Weights of a small image super-resolution model.
Model: arch unet, activation elu.
Training: soap at rate 0.0011, batches of 128.
Data: trained on capsule endoscopy frames (Kvasir-Capsule), 42238 training examples, 80.9 epochs.
Rows from block 7, named by matrix and row number. Each number is 500 + 25 x the weight over its row's rms, rounded and kept within 0 to 999. All counts start at 0. Numbers have three digits each. After the name is the row's rms in percent of the matrix's.
# conv: 3x3 conv (model.decb.0.1.conv.weight, 192x192x3x3), inputs 0-11, a 3x3 kernel for each
conv.110 106:506487512457501541494499484485494507506462471528494520520469488492536489522534476480512541510509517521493525486531479515518456521441513508462499506495493493502462482481539479505520480487568512520498470510528534530504505508507493462499501479540564484496476446469490471538485526513543462465502480512503507482473518546541518485
conv.111 094:481471549445470485507505497457467528476469529421507521525507537519514528459523508515434466489495441508462439491483509428548511481487496493514502466463485457455509497457488534514504532529514511526457492503539521482509517518481517536483500483471515482501500503485526491481502472461458500480532496485508510552486496486537490507
conv.112 104:557497467499517503499445465512501490470503470479482471500529480503519513476496498499477448521495470482501535485521537465479539515453468512479471538490485529502505500506515511453508514486564508507514503472544493479489523503531490471496515437472491459479521495469477505511524506524491463499519496536465476503493504504543524521
conv.113 088:550461486552539512480523509556544515498560506461525491500481479465522492504459494495445509484510486499493501550549513514507486480486492529503499461515512525509530490494524482481519484487527495500508505516539520460475552494501503506490523489521481515550531472535510485502484464474487494483505488500507505497509499489513467472
conv.114 101:496514479479501480457499462536477474495486522520449505497481508542491490530466491468479508494524492504493474491469489505526505508504471490510497519532503548506521500473494482471458518486490494506504523528520472531516498516478533527482497499506482492494491457452471445452484476487490477542492491498496479454527534463413499528
conv.115 102:478450513539516516548507517538516452543523445490500472486497472512524527519500480514494498526435528518485490480484514494495538525516519530527511471483494513469509487465472489495505505549490495509494493461540497500512482500503507548498523499514526523543508480503481476538487472459518514499525534537495467483415446537505534530
conv.116 112:484513517443522504490483474502498511526518466531472499497484524521500478499522445571559476502457512456508528524523430517392534473544518499527491483483462525493456499498481505461489550517488467468483467483505501540475462557519513526504494488490548532463498456522465488528552510495485507459520494485489492525455544485552516503
conv.117 110:480541469528499501484495491477491472483482472493460523491529511521495505494496455467473510524495482486488495574481489508426559478533467509519500515482518471491533544492498466479498478482463482473528501509497493489502525511501503460481525490490482494431491484506510497500457511541484510524468524511499505530519539529538526515
conv.118 089:511504530533460567548497500472511519496495493493513466488511508478525473472456478506482549457504470514472484504505540497502473519494497497484517493503484526491525534483551532504511542479464561483529501484490482475520483469514499479541496476509501478506478514501496491467510536507433500472504511558485528509509474515484505533
conv.119 091:535559475517505445467524528481506485472516497478512516536494527499486484467521547473531507488474495486486513492493493513509500507490541509492491520505463481462496485517485429457482477483482527491473481510452461523493497518452449385451481502521470492510505488452500469482521501543466481529501532486488499500482489501511488506
conv.120 100:486497482499566488434489496512509472495527513478517521505506478486475512522526468491450492506481477498522497518515506462480500480491522521501503509487505466510506488499532503443501477503522484511494487520523530460495511509467514528492510516496500494499495515494472459492477458503515534535473500501484520510520485508519521417
conv.121 093:512507453526493518487471477534475450519540523486500481513534538479505485454478515472470500494483566481466487503475497482493496488519456471507516514476530497502470517539487476523511490526524460497478487462575507502519511502501507494534479472500511490537522487471462490539471508443488487553501502503509516511529501535523494461
conv.122 101:531522519487505481470478445484495484475486494449520496495479531522535527480500507530488517473453512435478459508509522518502501508551460493519520533545492470527498493469492535482507521469447507520509443505497484496492519504502525482500548498486537501429532508470555509486521521474465500520543489521465513538494567527475479467
conv.123 088:508502475505430533502504544487497482499540489542520521478522500485474488482468474525518518494511479492496495522524498504485508469510495534513513534505519505473492526513516519479542545454490501460533487481501522499452563514511506496472522508464503515460510470483501513520482494514527525546511476505499463491495480507492487492
conv.124 119:523451557510458511515486462503493464515507479495518468479473494538482529568548527508502487529458474510491470501505487520527485531480551493508457506511473532492523482500478517481453496488475560434536503412515488457488469564470492542423470520485494469498483496519500484552504525479533535549472542463484509473529474471514479520
conv.125 100:522495455533529431527510479518460536478508543503509522471490511477526501503487505473531525465478454481503527542491535477537480502505477486549485520504495503522487494490479507512464479485477474519470505498448514523495526476523530456542516474504463477488537465499523491503504496481483461494499474542473552492492482474488490551
conv.126 109:490503519507467527527457499495471449496492456489508443488514514499527491554511500507502505501469544543442509512501518555404517537513499507496515529528531519510499512468484513480485479507462488512508473477504456501470489535468513486476524507490505489530513546522461518542523483507524521517514481510465501493477450509493480538
conv.127 095:504496471535508477478508499529498548577482539556470555495496501525460542490504483521464452513522428525503500500546538467523499521560507479528532494534505457525487478506538498483506466469542440479519485438521493499488496488507497532516488476491504518474435535457512533449492492538424474520510530439482471452502485483512493485
conv.128 066:497480456516478502517537500484508499492518487556496503434484473482471500509487477469461524473480482518494495514511526476520531505494510526471487463475464480475475507508514553540521510479479486484493490450495474494530524496487506489483480482534481499482509532481482465513521493491478502503520523503486467461473491500482530517
conv.129 104:546484508595497438512530544507477453513444488527520521550503499499476488509547541485430476513476455453482463502526486513517528495537558489480548537487478483502476528489452449455506483459517501502452442482528451536479506537511520495493531503513474496530500485467475518472518513491515542588506489492527474505444471516468481536
conv.130 103:556474456560512526529510447512513477573489436485503486466515508517480485509496535477446485522485512544514494515448520468499486513484477518492526523498501529513454481483511562535491487494488462502502503517516528526548511486508518505532449520517494485487532475500511484523504487516473535544504473483440506487513468506485523494
conv.131 109:466480525456500543489490500547494479529501504465501494471529467505475523495520477484522502574537455510529477453480487529563489529539486442483493462515520462500539498469521530508465557519498495534546549486499504484472491489468525535522525508488510517499513477493511474499489511481528478509524521448529519525485553513488477479
conv.132 097:494492525572477464516488474479510528500468515508486510532528496530472546509503546504496536546472486534478463521493482511488504500470531525492523511492500505499483536535522480490484511474475502464492488477522510463524469490489480490514464454506455525505526485481564485496505483482478505509505527538487464570489507517498472514
conv.133 097:479547532550530530485479487517521526507438478484466482516521488482479518500487510465515507455503488461522494473464473446500503493473501491499505522490482454466465542513483521479490472461505496547458524523515512449485511499524523515477527490442438511497507476486523497484495499507485523510484512480447502485507505506523513485
conv.134 100:484522449484492557494538532533492502557485497520477545504499459480482508518506469539511513508507495510480493511526508460493519520496511451497463483494539460491549503528531502522472482482464493504497537469490510488533483517476504511508531521512454482500500514539523504516465482441515494496500467473535467477546523452514504485
conv.135 089:509505504537520506507513481500488491494479479514498511492500540557504557526590523497484527470535453457501467493491483489481466457455504527494520515515501498518527502522475482492480500500517451449493501462518497516474484498486442496499538538537488454462476517503458492504516538510517475504516519553508497544510512549524508526
conv.136 091:518519484515543432481521508462550541497503532520513528481476493548508545494455519528497482514487464480505521513500488491480468502524536534523519489482512475566463517496539483474499496471523528475535470529486493513483498503510489474449497496490515482438482487524511493457517479493534535514466528463495479471483529469508557511
conv.137 092:511502503506507445495506536507484530510477490519492500459444508547544513509512505455491458516487507547508526465504522518498544537503470499493492497547509496494532445479449482511491509506478517509450494515510460477517501534525481514520492512524516495513484509467502508514539496527547480504483490480503491515520475517541497526
conv.138 093:540541499521483499541469499551466508493539489454466514524466517504503487537512516525497486548495527484520492493483478492477485498539498484475519522480492501493477506509511516454499461535516494458546532533508452539469514489446515504528463495502585539524492520500495508512506495484452458463499485449533482503495499511494515514
conv.139 107:500502478521505474474506490482488519504520486516507506522511514515524492531505493464513543460463494467504533515469492470452507469502502470459505481476510450478526548492477508483467487469518542516457488502507535453455518467520504471539460503515473498502489479461507444496512478529478554541519542484554488506486511521500496501
conv.140 111:454507454540494494581542509437505533520477515560486464486522529489463446531513486479503470465496513511481511476497529453475458492465488507511539537555501569474497501523504528509510471489492481457522471473522493520473545489498485489529501501482439469498457514466505461501478477518541507482501510503509468478525530545462497516
conv.141 113:527495510509512526525504508518528459530521466514500488509510550497529528534505509501514494514559445533426504449504473495463488488465603496489510511488509489472497504540495522519480515539520477454478454478548474514516469506511482517493504493482567487471422505477475496513523513524512468500465498499520488490505489553534532440
conv.142 116:534491465436503509484450510519543506506491508495486507455483525533498451491515532513498535515536488493491530509493533512547525484493498517520483499538496495507506502495507531509485512489488478474475519480494514478495505518430516558480473511504556516474477488522474512457510532511497470477531515514541465499510518487486532504
conv.143 098:496520489514492487507524481485469515500474500533462480514498508492494472504488473422496522489524487464501506552531477516512494432468516519521498503514502480456530508503534530515493488455489514514488520551512493495495506474526507524537508506513499544481514483487498480472490515511552502500477473508494515520497534513558467546
conv.144 105:499485501514540467490525516469477505453520534483518465521527522497449458518515486488511501538539493495491515477513510479544478507432471532508500517505493488519522492490519480509498502470501515540503465463477484497515513503546491494489474493525525534492534441470465504538516512534479504472505482512490492495474444515463512533
conv.145 106:495423544557486489502521527476492473511488491524507464498513473487498509514538528464489512499497468508512498490530500532525482519469527525498514507525532496490504505533525492526532502491507478492476498539515460512541494493515447474505458496492464497500493533461502504492509491504485517522493524477517496436464505536475461543
conv.146 097:481490498481497540482506493473513505494479455502512468471484545481539479422503461471501447512472494491498513520538466478458471486509509524484469469485533488475505461517516494509516489502471500562528451506537511490492495484521554459493501468515519475485490537540510524498509573503484537474461476534490477522501545545519525506
conv.147 105:473484520550457459537568503496528485492469508535484519475487495517477570512517494508461454548478465497558478482478530430577519463505479525497529490476486496525571494515480512501531515480539483559502507492527506509474505495499513506506488485499459452517523520532504538495498463494482519474489505500488493524511498505487522510
conv.148 092:510536514534501528515529542506498529513516512489482470495463493462447508467476503517483504515511499475489492500510466500499493483510504484549480477586505477520471484495509509584474491551492494486485440478522496486465531465493515491562521491489530488513494454487512483477485547502485448475483529486475493485526484489484509476
conv.149 105:494524464462523433515494478554493551460526526447496522502525496457476535496440505510486499483482501507519501469498490479500502499531487473511533476491487455528529476555516486543511536526514513489537478493477498506493495539500499472486553508543518511491494513475473517506517481531524477485486504479539516506519481484481516533
conv.150 109:456483517515489519516474544522490500494478504499494475492460481487500464529497502503464488493495491500499503454507490504551485522534517473504501481466488491482488477514484514471522468472511510518523476478583495468468497527502510532461521493508479457494477468507451504511517505505514539472496484490534523497520475536498534531
conv.151 090:497477504501455445545540493466522506478539498510501469519479500500465476501434477505475480472455486478500521505542562544479506486497488549508573521493517501483508511548526489470499501507498490480475507482496476532527475457490488453503511546502510501505488509505487487509505522508479472455453499458483469491461504494478491508
conv.152 080:485512485514503463513509529497474504499502443493532442514503538528485462498528463521523486537481494476489484472476416454510471543493484496495504509491512496487510480487489503511522514487525540470457473479522506529488519490470459474527490469503490473493576471514508505528503516492509482489502530479493510518488521523488497523
conv.153 091:490521467462474547516467534466505494490497531498513538481477511514459498507515500515531533524504460535512483553428463489475503504441533486475499503488463533543492486510533524538491497534478534507539508425485524508547522512453527488484491504496504522504521512512492480453455538513497509506510524505493511506543511496471487510
conv.154 091:476490492476500482512524486525490502521445504505457493473485506507474468460459507512521470500514507488496484496507589466505505531488520473490484470511496482538517509486508501508493526501481536500540454466516460470497496495533478480564484475512480531500491521480520491497523522506523483429518479525468491516477484490519514517
conv.155 092:473499487508465518498505485510491477496474472525500476518521490495459493523483500464476485498493468494533503466561474473540489518522467529482513493473532547559553510513514482495485468469517494493510488542486521511498498526477488516467482524513502481495488514537506490480492516535505484526476451494547533499530494485487515514
conv.156 098:496457450545521504505473499532519488502528462467478516500534504507526535491490485521470504512481528492505475487494491428493462495513535514510504498491545537481522532485548498522496467495492521476508487549552486523501503487559471456514504464512463452479528550550514547472490504500515472494504523518485498461507496508511463482
conv.157 083:487513480540497494537469526469497476479509558499491532499486485500494501512492471504461504500499471508465507479476464554543513500515490474508475538528500460530558536533501565532451447466478546509478492477573514479491493498453486517479480528499495499496505465484523471515501497462545521499472429502481492507463415534424483498
conv.158 106:499493474532508509505476493549521493474475539502487479470433466518444508509495532447497530529527473521505490454511493479539486475530528530478533522546505505545540510558514486489458489480479473504527441487515500501493514495504524467482508516486520482515459504469494517492534525503500504508514495465501526510479468520518516523
conv.159 097:505492513507503495490518468486503524434505523488515491484499486483521516488511500499520445482452505470553480460521533527462478510488514493485500511499498515514498494468540463493542462472536510457546527551512495503508515494500549521543501459492492464463540501489495454550471494475507518496542493467523516490553519545471483530
conv.160 104:514502477497521484549548516533497511493466499499483548529522445492507455511534469492465520500514534504525462510487512484543531476467466524498496488481502507487518491493504472545513535449453493556487512479513497465560495485510469524480490512470429469485532473467509496480527517503484499520485431510512479508538526465501430513
conv.161 104:522487477492480512516537448503509483508525440525480432532495523515489479503503487496514477481496513519521446544503448531500481499534470490477453471484474515503465479497514508542465494523490499491492492530449490519520482507499483472564529523520510497488451539491477485505495498550482499510515516497515496525519461490475497524
conv.162 096:527493457471510500510484486481502493549479550494497499504543484487523491513466494480503516440513539507488486510545499519487487491542513488494530515531476486455495498475531531528550481464500470474472485529513462495525505494514477460483519506478505467485471498490507508496545498475498465482485522537483475505519499490513531493
conv.163 095:499479500508449514517475515474472509487525505507498486508456439484562533441507477490482483508481453465497480490518523525508540513450505485467421534540508452473509519544546519490501512490482469525524530482483524481482520474500504487549500483513512514535541497510526513471469497516445498512516518482470522523481469482479481513
conv.164 104:452501520440538463524534492501492466478449544547511533462560521490453483525472449514500504473473476488548443493521526494477548513499475505512529499480517510483499528516512469530558510519463484553558477505504493508510514535525476506496459466491448455525482490505449518531444432479511522486513504510551483467491513479510474448
conv.165 103:464509511536519486494557480503418496516486493531520504497461479489459526516498475463487488470483546479490512552507520480536528504534496531483518470473565498488487478479500464491496470525494503489525521563499471495508548570513528509506514447481491476441490494495507503473495497464481500497502483499512524509466483505548513525
conv.166 100:451536532483469495511476551492464490451501525524497523497470524466477539491515539495504533474477485476527523533448496516488562539504520476530504522526461510462492476489513475497507468547479473534490478523474546466528463505478531467521471516517493444517474500472488523487521497469481477449494519526520507502489543495520518443
conv.167 102:530488443479502475484545496488526477508524484524536487495486510461513492497481496511461503435520512506523500525481536527503458533472525480515534507523460516510469492511480518486486484466508513484530512515508484475531502506496486502515488533478481476480518505459507501470477547480522526522515493490515497510545500500449436478