config.toml
arch = "unet"
model = "image super-resolution model"
dataset = "capsule endoscopy frames (Kvasir-Capsule)"
train_examples = 42238
image_size = 40
crop_scale_min = 1
horizontal_flip = true
task = "super_resolution"
loss = "l1"
scale = 4
norm = "batchnorm"
activation = "elu"
widths = [96, 192, 192]
blocks_per_level = 2
block = "plain"
attention = false
upsampling = "transposed_conv"
init = "orthogonal"
optimizer = "soap"
beta2 = 0.95
lr = 0.0011
beta1 = 0.9
shampoo_beta = 0.95
eps = 1e-08
precondition_frequency = 16
max_precond_dim = 1024
merge_dims = true
one_sided = false
adamw_lr_other_params = 0.0015
grad_clip = 0.5
gradient_centralization = true
steps = 26700
batch_size = 128
epochs = 80.9
lr_schedule = "cosine"
final_lr_fraction = 0.05
warmup_steps = 800
weight_decay = 0.0
adamw_weight_decay_other_params = 0.01
Rows from block 7, named by matrix and row number. Each number is 200 + 20 x the weight over its row's rms, rounded and kept within 0 to 999. All counts start at 0. After the name is the row's rms in percent of the matrix's.
# conv: 3x3 conv (model.decb.0.1.conv.weight, 192x192x3x3), inputs 96-107, a 3x3 kernel for each
conv.110,106,214,198,190,203,166,179,188,199,185,209,204,231,179,211,212,184,196,146,200,232,148,257,200,162,186,178,189,164,234,195,217,211,178,189,169,206,213,188,211,220,200,214,207,189,208,227,186,204,199,231,202,212,197,193,166,167,206,164,240,246,221,228,185,199,203,195,186,228,193,202,218,164,229,196,206,174,204,212,207,192,190,209,198,203,185,191,174,203,198,217,182,204,216,201,202,160,191,194,200,219,184,216,181,202,208,189,203,190
conv.111,094,205,222,226,237,211,181,212,219,218,206,177,241,209,198,185,213,195,188,239,185,204,183,214,208,233,199,205,178,195,214,164,187,191,219,199,157,159,194,215,168,196,179,197,194,213,221,205,194,189,176,195,206,204,183,204,183,187,174,207,193,186,214,181,211,220,225,226,211,208,204,221,190,237,203,195,203,206,210,202,204,178,169,184,201,177,172,169,209,190,200,223,195,183,205,198,203,196,190,201,190,251,214,217,220,200,183,199,206
conv.112,104,194,168,206,205,195,200,203,170,210,190,177,226,156,191,189,213,203,180,170,193,209,157,227,206,178,204,239,227,214,188,193,213,183,221,216,226,225,218,215,220,212,220,182,196,203,198,205,212,190,193,202,220,221,184,236,143,172,219,187,239,231,228,191,207,239,193,197,189,206,187,210,193,209,174,190,197,179,179,186,231,177,209,198,234,215,226,182,151,181,159,193,189,190,198,180,218,220,202,198,207,199,196,203,199,194,189,188,172
conv.113,088,220,228,250,213,233,223,228,202,185,234,180,151,210,164,208,230,209,229,192,202,214,166,184,197,205,180,217,211,198,166,204,188,179,179,226,154,186,188,220,193,176,238,205,169,212,175,187,208,157,216,150,213,201,212,172,187,187,185,192,220,185,227,194,209,221,163,210,185,182,204,214,202,208,185,212,205,211,243,172,186,217,204,208,186,238,229,218,201,179,188,195,191,185,188,211,213,188,207,194,211,178,194,209,188,214,178,172,203
conv.114,101,214,199,190,215,192,212,201,214,205,160,171,179,188,217,180,193,215,214,213,207,212,221,231,197,198,236,194,218,190,216,187,198,240,197,216,174,176,182,197,179,200,207,207,196,198,215,220,210,198,211,215,189,183,177,212,242,177,214,168,209,156,174,236,179,194,184,170,217,169,199,215,151,183,203,198,192,185,197,196,198,216,199,198,212,184,185,212,195,219,222,215,175,214,198,207,206,234,230,181,185,189,190,214,231,184,204,188,193
conv.115,102,183,170,213,163,186,222,163,158,189,203,181,226,220,199,198,179,203,237,193,217,206,196,213,211,156,225,184,202,195,161,232,180,179,205,229,202,210,223,201,178,191,213,218,202,208,197,189,189,192,192,199,206,197,230,209,212,216,179,224,202,202,208,199,216,248,204,195,186,211,226,224,210,207,223,180,181,259,191,204,200,200,204,172,181,173,227,217,193,230,182,198,201,199,202,209,211,210,180,207,181,207,230,206,209,205,236,194,204
conv.116,112,180,199,174,202,184,205,201,202,191,221,222,236,230,192,220,191,201,187,178,176,224,190,252,206,194,219,181,219,198,179,192,181,195,181,209,192,227,189,208,208,185,213,190,214,184,240,199,215,212,182,219,170,191,187,190,174,218,194,245,196,260,160,171,204,220,200,207,229,207,200,203,188,214,191,197,233,233,203,218,183,187,210,237,223,234,203,179,204,201,216,187,206,191,213,175,194,200,189,207,194,198,194,181,187,201,201,224,221
conv.117,110,235,202,174,218,175,206,176,192,206,223,207,200,261,192,207,189,183,248,186,180,201,159,198,206,193,194,185,213,172,225,192,224,206,200,246,200,186,217,178,178,198,191,210,191,184,208,221,219,210,196,222,189,189,187,193,192,227,199,266,156,237,168,177,187,228,202,191,222,198,202,203,209,184,196,186,196,240,177,201,185,187,183,225,226,204,216,211,202,206,227,216,198,208,212,174,213,202,205,238,202,167,180,204,161,241,185,175,205
conv.118,089,220,217,249,217,231,225,247,224,203,231,209,188,219,184,202,249,243,205,208,215,229,233,198,234,191,192,194,187,184,184,172,242,194,207,179,198,149,184,185,177,225,239,198,175,204,217,202,188,224,236,233,202,202,192,221,218,210,184,202,232,183,212,224,187,228,216,232,245,227,186,218,226,207,203,198,181,215,227,165,166,209,215,214,189,215,156,187,200,204,213,222,210,192,188,212,185,220,207,174,178,240,174,211,205,189,207,236,222
conv.119,091,201,163,175,182,162,203,188,195,182,198,218,200,191,181,227,224,204,211,217,209,179,204,208,200,196,171,166,186,219,168,217,169,214,188,204,159,238,177,164,254,171,156,225,194,193,198,205,194,195,232,176,179,212,188,173,186,224,165,179,212,196,205,218,192,215,256,195,199,218,191,208,217,202,219,202,170,180,199,195,197,208,243,193,241,179,195,209,187,227,196,189,207,216,248,222,222,229,197,200,224,222,190,206,232,175,201,226,218
conv.120,100,193,197,215,219,191,182,220,208,207,199,207,227,193,189,200,239,191,203,201,193,201,205,178,216,194,186,207,215,194,180,196,192,166,201,221,233,200,200,208,217,194,187,202,182,198,207,203,183,170,202,185,206,184,176,199,209,226,217,187,189,166,154,182,215,194,199,221,207,205,191,210,204,191,191,166,203,204,204,188,165,164,202,179,218,195,183,229,207,222,202,219,189,209,224,213,206,243,200,220,167,169,192,208,201,178,202,217,232
conv.121,093,192,257,205,237,220,218,165,241,229,227,217,161,227,237,183,213,215,182,196,253,215,201,209,201,173,193,206,193,162,210,172,152,168,210,193,210,195,202,166,233,178,236,179,188,212,186,210,207,220,166,195,190,187,170,200,169,200,227,194,212,207,185,214,234,188,205,213,235,216,198,211,196,186,193,241,180,201,176,215,210,227,228,213,163,220,203,222,169,202,205,190,214,185,199,184,178,219,217,184,202,203,171,183,223,187,201,201,180
conv.122,101,192,202,198,196,202,168,213,197,194,190,215,241,199,190,199,148,195,220,192,224,189,214,206,195,204,238,215,241,200,186,213,192,183,205,221,216,198,205,201,183,252,234,199,187,188,186,183,230,198,184,221,196,206,195,186,217,216,194,218,192,208,165,198,210,183,201,198,162,208,168,188,239,195,211,186,224,206,213,193,186,180,199,195,192,199,201,201,207,200,179,233,204,212,211,205,198,165,183,194,224,194,190,227,194,196,205,210,232
conv.123,088,208,215,205,210,242,244,209,243,212,199,201,205,224,211,172,213,222,164,192,213,194,247,203,180,228,194,212,175,177,200,195,196,188,215,206,221,211,177,203,202,207,214,196,192,164,153,188,201,223,225,209,201,230,204,194,199,150,202,202,197,158,209,186,212,199,174,174,205,176,202,235,234,202,214,198,179,216,196,224,219,205,211,198,240,182,190,197,192,220,235,204,211,157,171,197,175,183,200,163,193,198,225,190,206,131,182,208,162
conv.124,119,193,196,198,207,199,213,199,192,182,210,226,185,195,233,168,226,184,195,214,205,164,195,192,199,208,187,178,173,242,182,195,193,213,173,168,202,243,205,194,213,204,156,214,217,163,218,202,208,190,204,204,207,193,214,210,201,224,209,194,216,182,181,184,220,226,210,227,222,190,209,217,188,202,199,204,198,184,215,183,190,225,241,215,199,186,207,182,190,219,209,210,194,216,211,178,165,200,203,221,202,200,184,198,198,164,200,197,206
conv.125,100,229,202,166,213,202,185,219,185,196,213,204,231,168,229,182,175,234,200,174,243,213,201,208,151,205,203,205,205,175,222,174,209,226,159,201,178,204,201,231,208,184,209,179,198,261,199,209,199,173,194,195,193,201,194,204,192,200,181,188,228,194,228,225,184,213,208,176,223,196,183,252,188,236,235,191,195,209,188,216,208,188,211,204,216,218,213,216,209,209,206,211,202,213,202,190,198,204,214,224,178,154,189,205,221,201,172,191,203
conv.126,109,198,202,196,220,199,218,181,184,192,202,203,200,195,212,184,192,187,189,208,213,220,226,217,208,207,174,178,195,206,185,219,172,185,199,202,186,209,211,195,220,189,196,225,179,187,205,208,207,200,189,203,197,210,207,233,199,185,228,214,213,184,209,215,191,206,223,204,207,230,210,216,197,175,203,208,171,197,207,182,146,212,204,197,194,196,201,199,190,196,198,183,193,226,175,185,209,163,175,209,190,196,204,213,177,217,203,167,216
conv.127,095,192,210,198,195,199,194,190,179,162,180,199,223,197,178,227,189,191,223,225,224,224,207,202,212,173,197,203,176,199,193,205,190,221,230,164,191,217,232,160,230,215,186,177,177,202,208,181,181,188,172,199,177,201,165,187,167,199,191,168,185,233,166,226,192,208,191,215,200,221,248,224,219,181,204,225,154,208,170,205,235,188,195,203,197,195,191,202,206,214,200,221,210,207,222,240,200,201,235,187,204,218,194,198,231,221,178,212,216
conv.128,066,225,270,199,261,263,250,224,258,210,235,207,197,206,176,170,179,199,211,204,223,240,199,225,198,180,199,183,184,221,171,174,242,231,200,230,200,201,206,211,179,172,188,185,204,235,187,207,214,182,210,193,173,173,191,176,192,191,192,184,213,195,198,255,215,246,204,216,271,228,194,220,213,187,198,199,192,193,224,215,183,210,215,202,187,210,192,191,211,200,199,219,209,199,223,234,246,229,233,206,242,186,206,209,180,207,184,191,188
conv.129,104,205,232,200,225,227,203,239,220,205,208,203,187,199,231,214,210,204,245,230,205,163,211,222,223,167,199,194,199,182,196,186,177,206,179,204,217,192,192,187,205,198,171,212,211,168,214,223,182,193,177,190,218,202,181,198,194,208,209,207,220,214,214,229,184,188,211,212,146,214,193,184,246,196,180,202,185,226,190,182,201,166,189,212,225,236,203,214,262,220,213,235,232,209,201,212,204,172,176,191,200,221,211,206,167,189,220,210,220
conv.130,103,204,188,189,208,242,197,211,178,185,194,216,206,205,210,195,153,188,189,180,194,176,209,207,207,218,236,157,184,215,181,159,210,194,204,191,204,204,209,188,150,217,208,178,205,187,227,204,226,210,209,192,208,231,214,139,192,241,177,207,188,168,193,186,226,201,192,218,204,178,184,193,209,187,210,227,185,184,248,205,197,205,199,198,179,188,199,200,198,184,202,206,207,222,201,206,217,217,216,193,197,204,182,233,201,173,238,207,179
conv.131,109,224,204,196,224,191,204,220,186,204,224,195,170,223,190,213,232,211,221,203,200,215,184,178,208,193,216,186,192,215,203,221,237,240,201,185,161,190,232,217,198,222,200,181,207,202,189,178,189,197,204,227,197,185,202,207,233,208,226,186,222,218,226,192,177,204,205,209,227,191,206,170,200,199,203,208,215,197,199,209,195,170,202,212,202,217,201,183,195,181,200,193,211,202,215,178,159,200,147,180,197,211,202,166,174,205,207,192,211
conv.132,097,204,185,205,237,221,212,213,199,216,197,155,204,189,184,207,213,191,196,202,215,208,239,203,213,245,208,192,185,196,234,218,167,171,157,199,207,221,209,226,196,202,202,232,197,197,180,183,219,196,205,188,193,190,178,193,213,209,182,205,179,185,203,180,185,207,229,215,171,186,203,218,236,187,202,186,199,211,212,163,207,204,209,189,232,194,175,202,180,195,190,195,208,228,180,189,195,207,186,217,221,179,196,238,209,226,201,201,198
conv.133,097,191,205,197,174,228,237,175,219,204,207,185,203,223,170,197,186,181,214,170,230,208,188,190,207,205,203,232,204,233,188,216,241,188,202,187,197,199,216,163,191,185,164,178,202,247,226,209,178,203,183,198,212,193,208,235,205,185,192,198,207,198,187,199,150,185,185,218,190,207,173,156,197,211,181,217,225,190,182,203,226,237,236,168,211,210,211,173,197,171,195,198,203,198,206,198,191,187,175,168,176,199,167,169,199,204,232,207,208
conv.134,100,206,179,201,181,188,162,198,191,182,161,176,185,191,206,210,198,229,220,212,186,229,225,171,210,214,227,206,204,187,195,192,208,197,192,224,196,174,212,204,195,166,219,211,210,199,222,196,219,167,176,182,175,187,206,187,170,198,235,198,201,235,177,176,178,189,212,214,213,205,205,228,223,200,203,164,210,190,223,197,165,221,205,177,188,224,202,227,194,225,207,200,200,234,217,210,210,214,182,194,184,172,204,213,184,208,179,220,232
conv.135,089,227,159,207,218,188,209,198,212,232,221,225,190,193,204,212,202,184,218,230,196,183,192,212,183,186,203,191,228,200,176,180,184,155,211,178,192,192,175,166,171,192,186,184,217,167,208,200,218,216,197,198,221,234,211,219,185,203,202,178,175,196,215,185,177,192,208,229,204,172,187,202,175,191,203,228,177,168,181,185,208,193,230,186,175,185,185,198,251,216,205,214,206,256,201,206,213,243,230,246,217,235,212,217,214,220,186,217,189
conv.136,091,223,211,236,217,223,211,212,211,175,169,196,213,188,192,200,202,188,178,183,225,194,217,216,240,176,164,169,209,174,214,196,209,193,173,200,216,265,196,229,196,208,175,224,224,230,169,196,167,239,210,210,205,193,208,188,183,216,213,180,180,204,210,228,190,197,224,191,214,230,212,212,230,193,198,199,192,224,177,203,199,183,226,201,206,183,181,181,198,166,212,201,201,203,226,206,203,211,217,231,169,185,227,192,159,216,154,213,198
conv.137,092,221,211,208,227,253,212,224,217,206,187,173,197,213,183,223,174,225,212,227,209,188,201,237,174,219,198,141,179,196,227,229,184,176,194,214,176,197,246,241,206,207,193,203,187,201,220,224,191,195,212,177,193,176,181,193,217,212,207,216,172,190,207,203,213,229,215,215,187,188,186,196,177,208,181,149,182,176,179,166,184,193,198,219,182,244,217,191,187,208,217,220,200,187,209,207,203,206,189,219,198,187,215,214,216,242,193,177,191
conv.138,093,208,152,186,204,172,184,211,223,201,210,163,178,184,175,210,193,207,216,184,218,200,217,217,252,202,188,199,192,217,231,185,169,187,224,188,215,227,222,235,217,222,197,179,196,211,184,190,202,195,177,188,198,238,201,188,162,215,184,196,208,172,196,228,205,174,178,209,184,216,237,195,199,179,181,198,184,226,199,178,176,217,189,186,172,167,190,174,209,204,227,248,204,202,196,210,187,215,191,193,199,173,197,207,237,194,216,221,221